config.yaml
horizontal_flip: false
muon_scale: "match_rms_adamw"
adamw_weight_decay_other_params: 0.01
Rows from block 7 of a small class-conditioned image diffusion model, named by matrix and row number. Rows with one number within an expert belong to one neuron, the router's apart. Each number is 500 + 50 x the weight over its row's rms, rounded and kept within 0 to 999. All counts start at 0. Numbers have three digits each.
After each expert's rows are labels from the 100 images, of 14848 (inputs lightly noised), where the router gives the expert most weight on average: "responds to" is what is common among them. Only what is clearly more common there than usual is listed. The data: telescope images of galaxies (Galaxy Zoo DECaLS). In brackets: how many of the 100.
# router: slot weights (model.blocks.7.mlp.router.weight, 128x256, trained with AdamW), inputs 128-255
# up: expert up (model.blocks.7.mlp.up, 64x128x256), inputs 128-255
# down: expert down (model.blocks.7.mlp.down, 64x256x128, transposed), outputs 128-255

# expert 13
router.26:444493496547527477407513506431422507558480474549460475528515574527527546429515600399565548450543534501456506478453367528403504428497447404515504512531584473479518582579580557528437599513539568455541457487501439466577477522506602522489469484530486538529434532440473503552436481478517524524498519450501479448461542514427459468509439415587523400551517556489549517498580499552504557480541
router.27:447531524497524458424462473529448549533511525540456489506539571564564556462510572498539585473510554534519448466460425494465483454429446415554472540507546463486528559569527565542422607536434523466499445476546444480542459563544559536537427452594469542518444570413481527562424510525570558508570502481516533471432568439433585463539423408551508492559472570500540584519584554523525534472506
up.0:538443460509482620495616506480523606569401534548532519542453538472523465532546535492529514578544583416503509484545492464528546492511540474428472454473523413450589493558506543611553479469432528464455486571518456527468586403430625475559522466407501493456439483471580522475487342500596438541534503428609487585485470457536520489547543478423468433424511392418538605434554491499473551435501
down.0:472478432459512487514568450505513523574468489492500593545462453484490528492437491452534478477531529484517417506621482602516572463503490517403515564551544528359441534526604489491417568466477523502495518569583477500551511467490509484449563456465481502452551523440587480483481542538563462513525480520527503539491474501540610404480504351560487491413470512607499496522491426458497494541470
up.1:580508495503515453434505568523484473453502427499486511606540487396455456513467541419519458506444473491517560455492499497415410462554530480480565606464457519472424471509499484590467485510517528498479541560555519410547550484547520505537498518532534454509497550570505447465480519433528314597545511523547399421370555471456487392562568453536533510560510480474469567507515501458515601446492
down.1:599465486491526539535453509505480552525480562515568448489397524531500503483530356496472450413564489456439467511440504509429496408467586528455556465415389541449486475466541553553531561481521560416524489575510476444550430493512447575491473466568453440579517556484517524564484455515488519550479474534487433466567488449462561483603546499514484546612507482484495609444539453512541431426519
responds to: shape: featured or disk (71); edge-on disk: yes (55)

# expert 4
router.8:440472494526516437448462510474482496469464517558507444486529575568570449508574543536558523451587472468486481554470457515490481425422478473502469489592551485471516563588473549478436521532449546462536447501468416467559435463563480504473482454552546558476464551506520587475486550479448509432452563423484546438556581429410469421510515525611476569575448545446501515462520556531574598439543
router.9:441495488519536404434494481526443528460449556523448420467495552531574510458585512562550518446572456460494474564484432483529490415450471453462509506581530512481547572600498534456444558511433558474583451484464450453568439443587500514515473428583557546519445533522504563487550562431472498481475544395457516415547588450429469448489548526629509571564476513449495512463545540545583588445496
up.0:440461486409525463521472513528550415576485526517529445505554437438509505399537384488563552503616476442505498530485489467518533400381514496535572414408553529521486432440449430462474586526544501459494555385557481487514508480532567454504505509490487485495525470511540504497465516520572501495365456422518466555431476527437462507534537510404534520601494515484490438534521522555558582550508
down.0:449506494493534535513437487444376447508596560563544458505424424469556470477559506532533546542527432493592397458536521538454483532453534427468464460413510435495534518506579419502553543482511553472555484534537450431512443480526477542487482506451484570530562585531477406448555459420508589567495443484529500496602530498540526487537364460596535426478494629423457465514458475461536436514545
up.1:443555540548436518505517486455666499492461516417523408437472511584504497434531504495432506561378473422548521620561522551534592517519508514417480467467560458468464514475494437486492505523531552502434504477399568577435498555460456499498464444489412448523546597520505536536504505510548452431441496564486441464615605502441506502502496496507489431570550412427465443557516444541486508471556
down.1:509515573497527488486449500552615488514474508507496582467493568497503535540522440569495463532482501507609352545549450527496504492510534633466532525544558445487479545467467481448512575518501530477484445500568527498514537529542538497545477465445572473475483572514381610506490470455495473483450436584537485411463522421601527493442502435419440546531445461532606535534436499427493526466522
responds to: shape: featured or disk (73); edge-on disk: yes (28)

# expert 57
router.114:490561603506565468408572495506569485587458521503557466501474530505502586427469539545557536497440549567462436510424455507405404531468514419518409520417551445488479549498499572500460603586472504467517495544538463512519521540509545494489459452490433536525482507450479531534409538493565472468526489538528537504527521525567585456535441444498488388565419536432525552574599474495490524482454
router.115:425537578480533536467550493461596570619457552495562507468405518533484525387498593555545517526494520530423492540436432526469446494453465451483435495412501487457467497438498532571531559584449460494395501547513417489567541486468603502532521449479436518507494487478484568574437473454530477492517488484445527590504524554559563450547463482492455372549435583407486562579572462484482504573447
up.0:475519515436469568526473495432497444491498575593480535428591454437533494449451491543456537525536503435438476383486475480583521477527480497486513484531522551400504454534517512508472517452478472490437511576562479499451519474514569535548503459482532444450552520448546576488476552492454471525499516399411555470474471476472458502521523438449529526505463441453520513604524482566549489523493
down.0:471458462573580506489558511480543490589578464501570436456454516408447537579520571562419557559442462497465551509429569508608519447472464452365477484548545544444491503537573574466462558508530581479478473512487516530450526485444517462527511526424448573568469500508383505428568453536477425542476549508377515539505564449501476557390479534510530485515549527455458430475421430474487475528447
up.1:476576477575559530541463529494473484533484528520523520525418479520528443462555535521522555528545539457530480510482496510521545372529522540444520435553515551413449455556434475541534485425456553505497457442457488447508654478517582478554478537469491561561518527496485531504508517409528548537542580461511437397545444491497531467541581442446525506521502498448434451516564554420509530498497
down.1:399530427424528486568524507564506480618537458416599521524479472546599535614576614555592515495543566558525550455502588480498535483458449495411506504551484463467559544541545574423485508524496443530497525545469484478488509465480563481502532564503562552470432493454474531437490447528525450541502462492511478474507511530505586420473523486529538518534510378568476452529527431621500557412494
responds to: spiral arms: yes (42)

# expert 48
router.96:453428510467565418440561466498486562504474499529506466464588494543499515480527629510502471428517481431472477467464425559495462487542468447479489416503479515491509564523536559494476598493557589480540428461520539507535431476527525470494412455570486567450521545560593634485489494480515565467523579346525519458514610397438489499542482501468440513532440557580547578460572579518565524485475
router.97:458400490442599391496545439488520588423415514476489481519531478567537488491522597509473476437480512416478475488447483540534392450517474455486477491525508475449495551501487505561449558495498582435515419428565494481522477485518489449494461422580529536457480549529567651499508492456482599518540584425494513469469611436433471521486497510447427532539437553571571460442487600499578548438496
up.0:493480497501507525525525495535491505555440493522552503505472475424498486563454536487499377528493512431496526399506556403535520521493430495559496462393574400539464417523500594564476488525486461425537508545496506518449447475512523477506431452520497509510507546489434606466528465507553433509651432438444544511484510469494513514569412430424434448526427505493537411512552468500392438505521
down.0:467393482520513496460495525536603500487531557476501506483459448534388496489484566429616505470511495447523438406571473424473424440486471543501563493536532373521496526494487523488429578478477571462474525433481471477554544474550409510615491442551488508448444537518583510547443508561505490447436552523508536555567443495560441548503483479634557474502540531469504446493530470482499503528561
up.1:514507459416451485397457449573554402537548480509461556469465507570416586490517472448448560498448479554544495449597533487446504555498587454473466508440444457515414397448460461513531531442589520407503503549457469436513443478477578495481491493521564472531512521477499396537480490515511480495507508550562519418630605507447530483497551488537552591439550427501538462557491547407513484575505
down.1:548492468460497530460464449596546569596574507389553528484575498434565475444601479477522516450473543554549564482525532566508502489469470506512458609447436490492472495482553448532420520519486491507570528570414571420534582476453393574515487473467506441494490503417484487566558430506458517533472566468499455472418515468412560516569517377535477535464585568477529480511509535536410543544526
responds to: edge-on disk: no (54); bar: no (36)

# expert 36
router.72:475558490499425566534504538543560508497563518398529570508530489434437500528392448463463503573484483457486543456599472523539578560487525541507575527497501465561480505468480360500564460566560472492434491519419531527447592537500448498519453615487500465519553427508474445518495408522474495491524501559473460593508461481525513572467521517491500449480573498500415574550511389456358420519502
router.73:464573483514448476556452510563576542513571528386497549563494565507512603525427486518558531577437497585490469432625487475487533544455500440566485579435444438536482537500458493530488530568458502476464446440462529465418592580546463539485440447516475499507551472494529429567479461545542522439502447579522426457548519570567632535482501494496524518484507556448507524561494447476487395546537
up.0:537500485537563498478488491538608584517429533471567518420483412485542493502542475553559543508497507415522505502493468387605482522542651512441549410551480507297452534497502528519558528529474484460505582586480570593394524473451466516511459461502527573461516539484504502502503520503548509461456512496579451449605628362448529369511494518504410552520522503521481537467580575438514524505515
down.0:574585494420566453465484522531440422559400495481550628435474513471457515493474341411440464455573503507400584562527530430525474508411435488387546486516431499468465518535539461525514487465496479522445487405655432429534486458467436465510527605528531461582513376483525498485596455555438534507444434485572445538502432509573562553511551477514556484444454418471519526521478483505502488486555
up.1:443533511494478446487531475509478514465571522539490442429511460477502534549409476370500573495517486343519547579457518472520588466561423644519493564497451466418446491515483485448542491488507525561498483555510458575537418432521543502511479505543554402459504419521505491447400445521450534462586496541485417532543379536498522509585470464503515492603548494544481552519631426520429334597519
down.1:492492422424524409465493498448411540475519499535435474562508451392496429407478478481566459466452470529518475592546421479496424463491537564468502359428523490398502474458535473564474478372480437515534495384508535543548583491576504450479493497559530438390418529485497630544540477543476400538474523511540511448463525383584456559526494544484498570558453492602561550558613491520558466548482
responds to: edge-on disk: yes (25)

# expert 42
router.84:452445428469569505538429530464510519404474537565462446515580533464545443536540488443435533457543446458575468518385477507512443446513528572490513477591560483434617486541446562518464495470419543446530460513624410496535497552474446397501505469521537604479446548485554528556516494517426545559538549497518484413461540481456454493499494491608509557531424477562506461481489528556567520454497
router.85:412453456463574480507425555505430475466466490588487406464598550474542480484560494465467530417587444404471423413416445483549445498507516535493470558574544420484568508580482507494476523518478556458549446513539439440564455539515490508455471436510501500456453544445564541518542469479474558554521586460512505512529523507429404478485482505612525483574471461510578433476527478573568504449457
up.0:510496499494517471437548443504488530491401469590450490532503511427495421540425454487489516498497432455463517404424549510483540538522550447548464528574520482530538375533479572543523595511483484497449476429499420590534526486490496572591437451449496611505455468519578482494486377550560455552468465490496495556504541508511439527520422492529481528580589474440490479485471498513507495531525
down.0:560513541486459521483481470440460530485464452435514544494394490505444505459468479428557598413511426469454535482493485493496489521464496555481444490542556468499504604571454600417544518531502442461544482547430534547511472554499582517549503472508588550502462524439579409460421496505512599529473436482440490514438480489555507524493395535533501492531563335517500366355480492495408433560498
up.1:506474503496535528526514522489544514482517515552451487455538573481548502562528511460541662541544516494504419477502514522526513501521479563493549475529487484350518442590462572522533388443482466464537442539507424581499460462487486520499513541457488601495496509445446444475468407462490552575569580507446494474523437425549454508477367556372520497398447493499534609401559542560516581532526
down.1:516466571542466614552509515454640510532492511397519532441471568545470467479459564416431432445410451518469485426520488474547451574388488516500577457471498520444508472470521495477487466478543500524426570441545493507489559465521510490468501461456545528518516442584355527511390544565525468453466600451500520592417625490406542544472442472461516453420545527535502474554451543496486466533422
responds to: roundness: round (41)

# expert 54
router.108:509436467522488480455529457408404518410541525470495453501621448526558512459493459398442476426394479428443479505469544524428462435475501545457471420590481502497499436595490512505444524467469533490444493441558456440524457469551472450523504358559458558452495507534575559458486454537435499576497567406474524467495545497443460467560466422573584492587507522520491439488493529533608539444482
router.109:428444481481555461468513479432465582440548555478474429443585462514485486500523500451468490410412469408473484480412516562527411431493500558435474463590467523483535494573528503509452546466517520450452540484577447421541470420543476485513500433543457553436492543573562536475542511505471454539516535398468500436501537480464420474502435438602578463608518512528479449474508599574606577376523
up.0:453526473511495496438505512534510504490475525509472487475373461402467482525468549484449512446513510458505493438426453475510460413594497464581433580520482505564504491485484366491533424474552498492451510498392479495569475550497559446504441527474540552498527469448518550514537569508531548582559611444591539441529450478474470557473555442576490489611428511533547487533495528546506404490502
down.0:525431521472533529396572466533552541503489518484516543526583475567411495461579582515539540538498548486477505509435443507524469501548510549550590371485575670448411550518556394498526575469455555509489449426570525510510489507406534512521418552521471500501508474470635590481471523570506463573477461525498475434519515461509425572411447558523517430592538470508482540464465541457438433519418
up.1:533554566552441442525554516538546432505450499525570502523580453414574468529465510491469518517538510549502521517496553424448446475518564510415515557458510453469556565476456416501552444504514463531471537515485453500496495479479569551451554572573471474571431486487534550433606482577483485426531417392525500502519478571514541502420424499445414495464529542567484513480431506533508546419485
down.1:431510396536459447415492531537512395515488447399559475508435414572522496502539504484514468490375565481478495553571494471429534515474431510502514435442490458485483516506519478498395496485493511432553569486449494572488400544460449467533508402507558412561545500508514458532558549438535561487474489541547468447541445514467468587548476500507461531465431474494442508444499508477513455391536
responds to: roundness: round (42)

# expert 30
router.60:462417444445589528448472429479424536445459523491429423438573556507569500481578505437564512439524474449514443490486477472585465423477469517533499530529489476414498511536428577568449472453477567457572402458589526499576443479559486466551485453559564601487484569519588537492483417436539570507539533442517513539489595418453462460492487464545520583458418562505562521411547551605548509430538
router.61:463411462449560454458509423457395591430450508579476422478594455494579480525488495422520468452575464376507471435504437509554449471539470521530491479521462444440558528578444513549467541447500576460452447478588479458555466475530446454518467438576557619419461565543565580489465363473514559519545521429506469478498600421447473459464540501513527550427443531493556515382517532584572592418571
up.0:450484524438530518478579482507560534502500504534485494404626561451456557503469556569507479516485474547487496493547515557469405511533397552526455570523470495563538584492470570493424475480442434450488522505477502400521551490457506581462570475508442465494438508549526418449503490557552533475629547517483532489610410515467487470436506444529555491446476597474553518463490462574474428400581
down.0:493495496504566533431506533445431542483513535538420539607423410558526522491508543532507489517539534497454486490511461591467557580501441450505497473464525549535475483548469482513554468483517439497522582429537514455459382457434539513476520504622462457514543511506518484568511522519561446562407497457480540503618557529563414549524505468579495458478520469525550521401436474461551616436489
up.1:472574569476499466459556533546539533564434504429479473382441548551535515513424532580534462415498529506495506521567475506505449510530519519500455456460472491450446584531452442432480501462471433565454509535591535483591491559501437532581542534521504528462523447533506542509502513574481471431500347510558538544499390581486487498472513543591538567428509394465587546540535570573534454545470
down.1:482496547535446529543565560592534447456457500427408452474592500408464513491542520492520590435471512465446397519440553474498419507475484482538514511509562537518478571445460442498436493513527416522498473519573576564509490474487585547542563496521531499554546409467443485543495478458472483459478409461535605565499543542529496493505500467478470519449456487538552530548471489455478391543409
responds to: roundness: round (50)

# expert 26
router.52:568443460460538531475434409444446509478646490560571419524578410557539503507487513465505555374553445473487472442387407485412450438446453480536595494540545512599456480518485537514448554517536522447561523528489474442483412530561564470525466541523462527398494570535573558482542459477470499467522512371548488483545506427450594459550472512494507533560456526550455482445480530528520526455456
router.53:564502428520583513446415429510522528507517489528590483568517455501518485491500523458483510436571444467541587424453440474428525422464465458538523579485531461583458546508451553575430550509466542501554524435496409478526396486592527597592539497576485484469502567522486590476507425518521521486503470424487545503498500473431533415528534499550567506556392524535538488442445551528531548600411
up.0:471483458454474464527514535475582557548572545445475497483481472533445440622460545484486481465535568525484550512455431382513558479463409573500525546572516457506474482527557471445450502474633390451525617482482496418439404489508384546517505547507556525537480570514571487451430498559474488461480552443424518467529579506501512488482531467600502575562479546445499530464515549486490502533524
down.0:453576514507474441551548521492489514525535450486526543419526519434546500563443530487422496522502493439496429493417591542563533444428567568424494516595427429420462557582417570516523513489464465452493417554485381407504528489494465462458522529503559569544548478498433532518449523504505564510449522499448470441475531466507529473507538489478568536552411511603554503483531474434419533457514
up.1:484397474495522534558476480470433433460552449487502554478555554497507526490553517506492490477500516474591451565329551615492513401454419468532513506556561419451536547532506452587569465610466470506554480557512473524554445455465476560473568441549476451511483552489451581515447446523490627564504442466496498422413500550533468513518476416491544386582458469538566470534547457589542423579428
down.1:531512472525525556322515491454474437457535489560488463504583545553459488491482513486398461487458496466561557539342532525471439492443499543474488468514559540436473481487492511522430521474493570512538514369504449532443620513424478525410571463544517462484471390448483472594507534548456459436529477512485400468496532489484471510558394592497488474474579483474419513504542436489460577566509
responds to: shape: star or artifact (42)

# expert 45
router.90:412462482597515426446555471474397571468512552562547482479509582476519466407570504578519468431525473442531509390425448517515474513463472446506499648494523465485472583545522477516449531500483551487419452526537441480584452521549474593408408434545528539438476538472449545479482510512532557519448603419498505442465502559402493493456486512532616492468613489423527486446520515521580571452545
router.91:432501444535563483475530446428458524453534571549494511490528615536501457462568573490466546438502478490533548374441529412544430448495546499553474587520559535475539495565475529539444518427516488468451443513543424481572481463534458499526511529500578576452485612491568529509452459488506540532505547472503503421497587532464413502512488481557593481579545505494570454457580597480575611393507
up.0:538487593457512489529446528565522537524488460480530569467500557451471452501537577469377518439599544417419500476474466463452452473442579526525585543448497424460473519565525480521430518544537461400444438580503569491455519511498437483467521472452491517566505518415552449423436576504609473482528538534545533404551547476504465531499446535516458480510538533490526505499519543485447576544556
down.0:506512483428507535469577491597457571532510417511466483542494543529576516579451530461607550518453491522508541419427485452519483583467485550409488483477438520465490563491499515556514462526492477501481583489486496469567417549492610464543603535494544564455569462477658438535434451556390553511450493482472533458478504506538543526508506502662539476578483516509426519467389513477536477547498
up.1:463433482518452560532527443567527438518483445516522500413476527450588527542516555552562605516567475553511525550552652495468478483449507514561519551545533536517495429611527514585434470515447541445503490495530496597470537557480493474524529518438522518546462458468426537430568551499506505563584511470457475445461500555522519443526589493492539598404473534492565493477580532484436502464572
down.1:404524569545548526459468538474514505540439505426409505406506489609418409518479513472399399470459367507432514458399469571487487473496425531497531512422479476434438495493518495447572512494438419486510549449439453499481471563613510513529539435513518538516495474581479513485550467523537514563404496519480445520523530475460540564441527463421503477472431595524364518564461459598586535437468
responds to: roundness: round (50)

# expert 7
router.14:433490554496520429539446470550534552505571544428490445543586560519591583467518627582503466477472476466422468349590465559468362509505491458530465539421529446457496600522490547584429503524463542429506437539518474495562450536519547520534453494514530562479524582556512588487436539481487510510467516489466577417508581533491483533539505509513496504524479551507549588474463561509519551493472
router.15:443544521541503431530444547571559549488572500541542477561616587530536512531499581533433525433468533405451429399469424500480444557484490478496480560471523481456534596514448511568456512562522508428452432554552447423551440546537561524488414477586482540480537550544513582507474531502452460436479567455531578402499562468445518513568443473495455468525444546484526510438423581494544566397482
up.0:515518494540473535465513492528528555494631515417478531413550516498566523433524530512512437493523513476548433444469374537542426524478440413436514543481535496530471559421500422563474442444484550471478503532523494516496539498470472530443371523523477495521478485488572426502476545488471494551423589516507544410496437486432474462586512472520530546436541525573449391496480429481439486530493
down.0:561593555466516479430523472493453554535569503513455582587521474474526520546456509552471493528609593455527519546553495616442427508406546524492466538477551552445472472455532467524511486494459493467495530456420470527459464519479496446600498525514488474509552460480614529470483381539539568512490483483457474408409554505419511538535607521493537493467416483451583530495419541396422567579534
up.1:434470556457465557532517513539594455480470453506453490503559481532565534484484432472430537456461536464468491538526593514486424473476530606521498420463490453499480356527527482468517570483505487498486515464506425410472459512453455460474474509449489461420468553511626562435498543530492491460461509487518594486518524458560395385454511528644581465532409429530518457507512483518458493564432
down.1:524447513505506490429547487501490505427578512506539563533535393523460564455475482573592580528518469525425427547525457382451559528546470548475459461434530522512514602498469480553532514550512547501492494427510505523475539583504487547632477451447467484526389531454577481409509434440507537536502497475480562459552588588498503491603567495480468516496522515346535470517539486607525463551570
responds to: shape: featured or disk (84); edge-on disk: no (83); spiral arms: yes (67)

# expert 51
router.102:437413485542612522496459498497477544496455578520453406496549554521483414590529573519469516424614470381547455459423491461485397456513502517459499579564501523502535526550535488512494525420475556479476430468603488443556396460439445405488479460533517575450424502524491540470523455480535518524528577455463490464529509519477514430493513519537512493526452461536484467475497488497603524396473
router.103:388426574557604501493430443451466510522493549519438431536558533501528441585514521553476521437583438461586502460396489471463465447522506520530517526514431494537568555550556446516448467530428550488404443514535460498568450475461528440463486460503500556480391527538545542455491443483555470534502608485404527510502548428348493451527482503552479465512474473456487503447486492546553522461455
up.0:514552421444473563430476584517447482436399448470556496433518515500511490507584423539468555450503512445480467522467408496519485469518358522542443561506510465581537554473504477520555504498552536502528504407455482504478464468537544514530453466493527498482481481531467485441556477505483523548534582445533484534547504445396473513407508380505543530495450525482534529456475497428474511551528
down.0:444523444500506525417524542483577572430480515560472493462494417567455560450508455460483535442410531548494573537507540489465503569494451517512447484534498484463549462505502610558582507455464491523547511455589509519476476499447540468537397512510513480526545491537431487531511511497484517545508563483555545541548475380417535509530295587675486556524492502472504497470523546514465469539465
up.1:448570507434434448551491512497593470486533485560518435490512498477472534468432528397493537518449539475460577480419517533481551551459525424547434508491550416518524471494550645439399499453561482495505469484477479598525364559499550552525452506523435418414495495538457500489441420513493385506484377608509545549620426527407507557531485463477543532534556615499545455568448512482462460473523
down.1:495501586538462525367491586497583465524551573504510470469570514517497504446532477509476522448474507465457435558435471539494567454501457432511484513485483475430538550491544488491587467452544475408536469489522579432561518489466482443506529447540584476518463615478621483481460457477484552418467454531517441522438500452437371548427484484570434448449486485489464363589602598477598500501485
responds to: shape: star or artifact (26)

# expert 61
router.122:567570571539490520484580522525568547593449533418506491531366485570543565446504530543570626518419549583453468566500473468447412525456497486468459500422519479444458500432503584504439581517513434456534490480493496559525516513485537517539469543487423474621463577493506453494523525499541510434555395535508536447471554511498590445507418448469424412525470522405533577639531452442483523476452
router.123:532583578568501507469534518513550522552440533457543458479374474558566569453549541593582539507449558587472465569545495486450415489455412449471439520450523481474444552440500588513464605520513408464534464490451495556553519555549537521546471565497457506623467534450453461488514538506538548432563423517479530427485504541540552479551451377481433454480500528393520551628558452490456539508496
up.0:528555457565582410522530462546587496449478427507545547461579513475525482557497413409448435421412493588466527547566532447484530475483401523487495506496522432474485575538444542522578501578521476520472478563456482432473477519500406533572600518496476533465511523449568415423426604465408526471505441549503503510489530526521523493487447496569504471513490490546450500528637441426494488544462
down.0:546477488500547529539463495450574601463486486480607414474523469517498542415480400534566511441535572544474544519448463474383437440497526428594476491497515493508511526556467578549526492459504431500521467494536455513505484527413427517540481571468519473472521413542473524484594450507546500467523435494435491498455519578475440615516384511512607610445493468529521547447558576555506448375498
up.1:481451491479515512505476461485445538456499527571503510475547508498534509474548559518545537511485513469515502422446417418486500450506565494489528461480515446491476465471499419491614457582563525510518511460463522513518493527564527492520466491413532513398444514443589538455542411477488449515611460477531529441535530543547385520450602499459532508373481469454473531474525551513621489562497
down.1:588517570527511578550503381524537559492523533607535463507534462520423498528437553481434429505587503508533463424638507439600468460511413424531545503470502450545426542511418511503440501511475531556626522562541487471399489498406488518470449582480533496499465458531537544460469513445452508480465533645597487519419495523553506507512479565517534519526565532512519555496512507597457633445504
responds to: shape: featured or disk (70); edge-on disk: no (68); spiral arms: yes (57)

# expert 25
router.50:472379482482589478536406515551526537478477572542444426466518506562530463537612470400524476431611506387463434486436453562443477454505512521496570477559481516470628502514489481585419492474494560449469512462616536394493474424530459394523462434519479484458412456538516607445476463475525534437599512492460537496490572436492431532530497477539493560474406515444519448413471580578534516385495
router.51:494377543466597521429451507549476527514498542502491406458540558535523514521587438445520466448601504405451490469439457544473454427514508471524504487596507598489609520550436500560452517488483607494490496428622494388550499450538456377519490457566516559508392518531550617469531497403486530466532530467450547483484579445464444443556489501585525576514421507520534433447484589567498527415566
up.0:540434420564488513454525434470460501466447494489548508569514513579476467522423430534510468454551539515531503436533454554506547607537511491422502432514478514597528571564525551509453528526501527517435525568470576571434424480525544499457534404479495499536501496452478476487418516511615496516531559515485586539481514392583557480539567410456440522530441487548461521511515491473456529592475
down.0:575501449493441459498527569467499437494476488602513495451560566445559481478583432606463548557513540493510487514535401425474588547469469576438589477449487510603478446513583521489531539549443499400516533570509463601484452585486439549631506532546515506465509614475479476462475537506491530568480597484481454506549454468492558475510544479611505567523567470500482466461511466435488467565502
up.1:510414496576482529410492446470461446519569460430532483582536555533531548536491503560431442481449480424535509516474560495566491375498397468516458468502538492617464506591446484537563544530482519520482466598495591476495555497524472455529491574582526530459458359459539495516550463447593519554500574454452582466500375600520500507486414552484462442447545429581530445498528461497397518469545
down.1:523573500494432425490475431503521406501654466533524529472559421362498472484493506425476534487644495561539565563595367582514541556479426577504460601486517478556541597525522486593533491529497451530490490428561512488525385457423556538498625463558459501585509578556472498478449544501475509427510542460527591371512530550568494538482410511553461466496408492512478497513524525557486484496565
responds to: roundness: round (65)

# expert 60
router.120:429412460379584527518457492530410542420476507601412506462584491480542466575426517368464520469514490412544428435437420498562483472522518526591551521558560472509561513594445457524452464503472500452518426441568506486550447530492483447524509446557584607415449537495561576501503403498479552567561578466462442489448567399466476543517512420547576516525454455539565482489450527525580518500553
router.121:463485467418536479401485458546413532459491530548431467444547485523556469534414473391473501434529573392519457497453419502556444407486501530603574533518509478518513501514441484553474460527531560479487442403502451500523432528548481492575418487574552544394433550503538554447545412465519538537510563460485503521546583444462454578490504425509567516489502501575510548478478493532561541456488
up.0:542511534552513414530459571484466516443521532545435552537409638493569505496484470437452421489547462466558492510489493466512538528413482520439456486526567576493473501556506605493620432463483541466550466484383533535547456512484529462471502476489533513488572468449365450500544474535486560480521492560444525434595481490516433424552479606472481549450535534487486595460432436490577486386455
down.0:490415549488549501453483518518399557467518487510519511368395477509568588466480451497550525471515512570488547476494525452586504449524448483474513517461522463535523482452547598444471556485447587437477512483470512430514444522440481534609476440510519521451501514460469512460468467491544448579458544504518505535422530448570474469460472380568521506649560578605499504494549594459557507516509
up.1:465609503474498500572540525509524515480558516518442509523405553462482513511505509453482493445560538523514535681410597400523462518467590522499453598509443526499595502460480425477583433506507491483438483501530472550530523473406527517421575493529517521538487463425437535441445528545534505516442433568537504411508382534476512462487523502503485467426481476524442459474511472498550563429458
down.1:426487469522483537449492526512574536492525502458530460401558479414507510507560568589565535537513591555584534602514410377496444518492521472502579434479569517522467573487476528504511557472504575485533552489490579483483445516517408550524539483572531501538506464517551530420462478460528509562466409440557516458610466511499500499531532541533511525393494421488525412528495502495563471553538
responds to: roundness: round (42)

# expert 8
router.16:453467501523489492464465480459465519449435545530462391495559514462507545432594485473497559416600446383433412480423464493512554438497488479518543521498513505485541522596478465531497489583519573520459457461510469548501349542532541494427498440441487483418499518433508560489523536464524457474399631444450567502484491466423517453524509548534531510531566512532562507497446510528578681458577
router.17:463543541480500406461505490530494495557508505475541488521487520537552596420586524622559533488397511560431451408543479474455413527464460449586421542437563509512469570500492538564478536501487496494516462498460519516539485526552583520445467432496441565501492524498487524530457617552505560407504501488498576444513545511536593458534448455504476522547448574420560574555531503493573580500521
up.0:485489459450518426533472479474438462424542505562526503465482519478524532517575315452551513460550518560476430527506511459523579460554533541496455576535480555468489480423463549551485560465454459491456488525394507395481490584561559477475538485538448499489506546563476521449494568522469609493491434437475448543391575487462553514439503508580554621429486495476574499506542506481485471397521
down.0:362455492443405583424591459480448415486503485462576458513499543553546422517444422550517458523501494483473513505493416470480532569556449585495530520465436423514499517411582491501513545588518535480584499350479532417455544505460431634488546467511554529526507482515453528532501470453490472513472545573514543527493479493497554445438539480504366554507484464522427469525476534567563545454594
up.1:456494480497486478496432472538612611482518566373538508473529539508527513458416433495435468423534438598554513570352466439508449592460546467520424504521506504499506580397518436493467491506489520531502486567430463528517434472530423503497566561464481492568465482474465658516572496493501469489517605509576529465538489561563525514460523498519534485506534528538540530501528517514645411485490
down.1:502494486603526469611497599533504528543564423502531444491504524489524586462470455504411576561486448505478419570535540473476487534550512456564540476516538519629618468518490422501484560498521572494455478429496527544518465482463525494529466513560508526556533481458438493471488611551437500514595383534448544545501605523509546453491536553365527526472538570511519518465519607566521504528440
responds to: shape: featured or disk (67); edge-on disk: no (58); spiral arms: yes (49)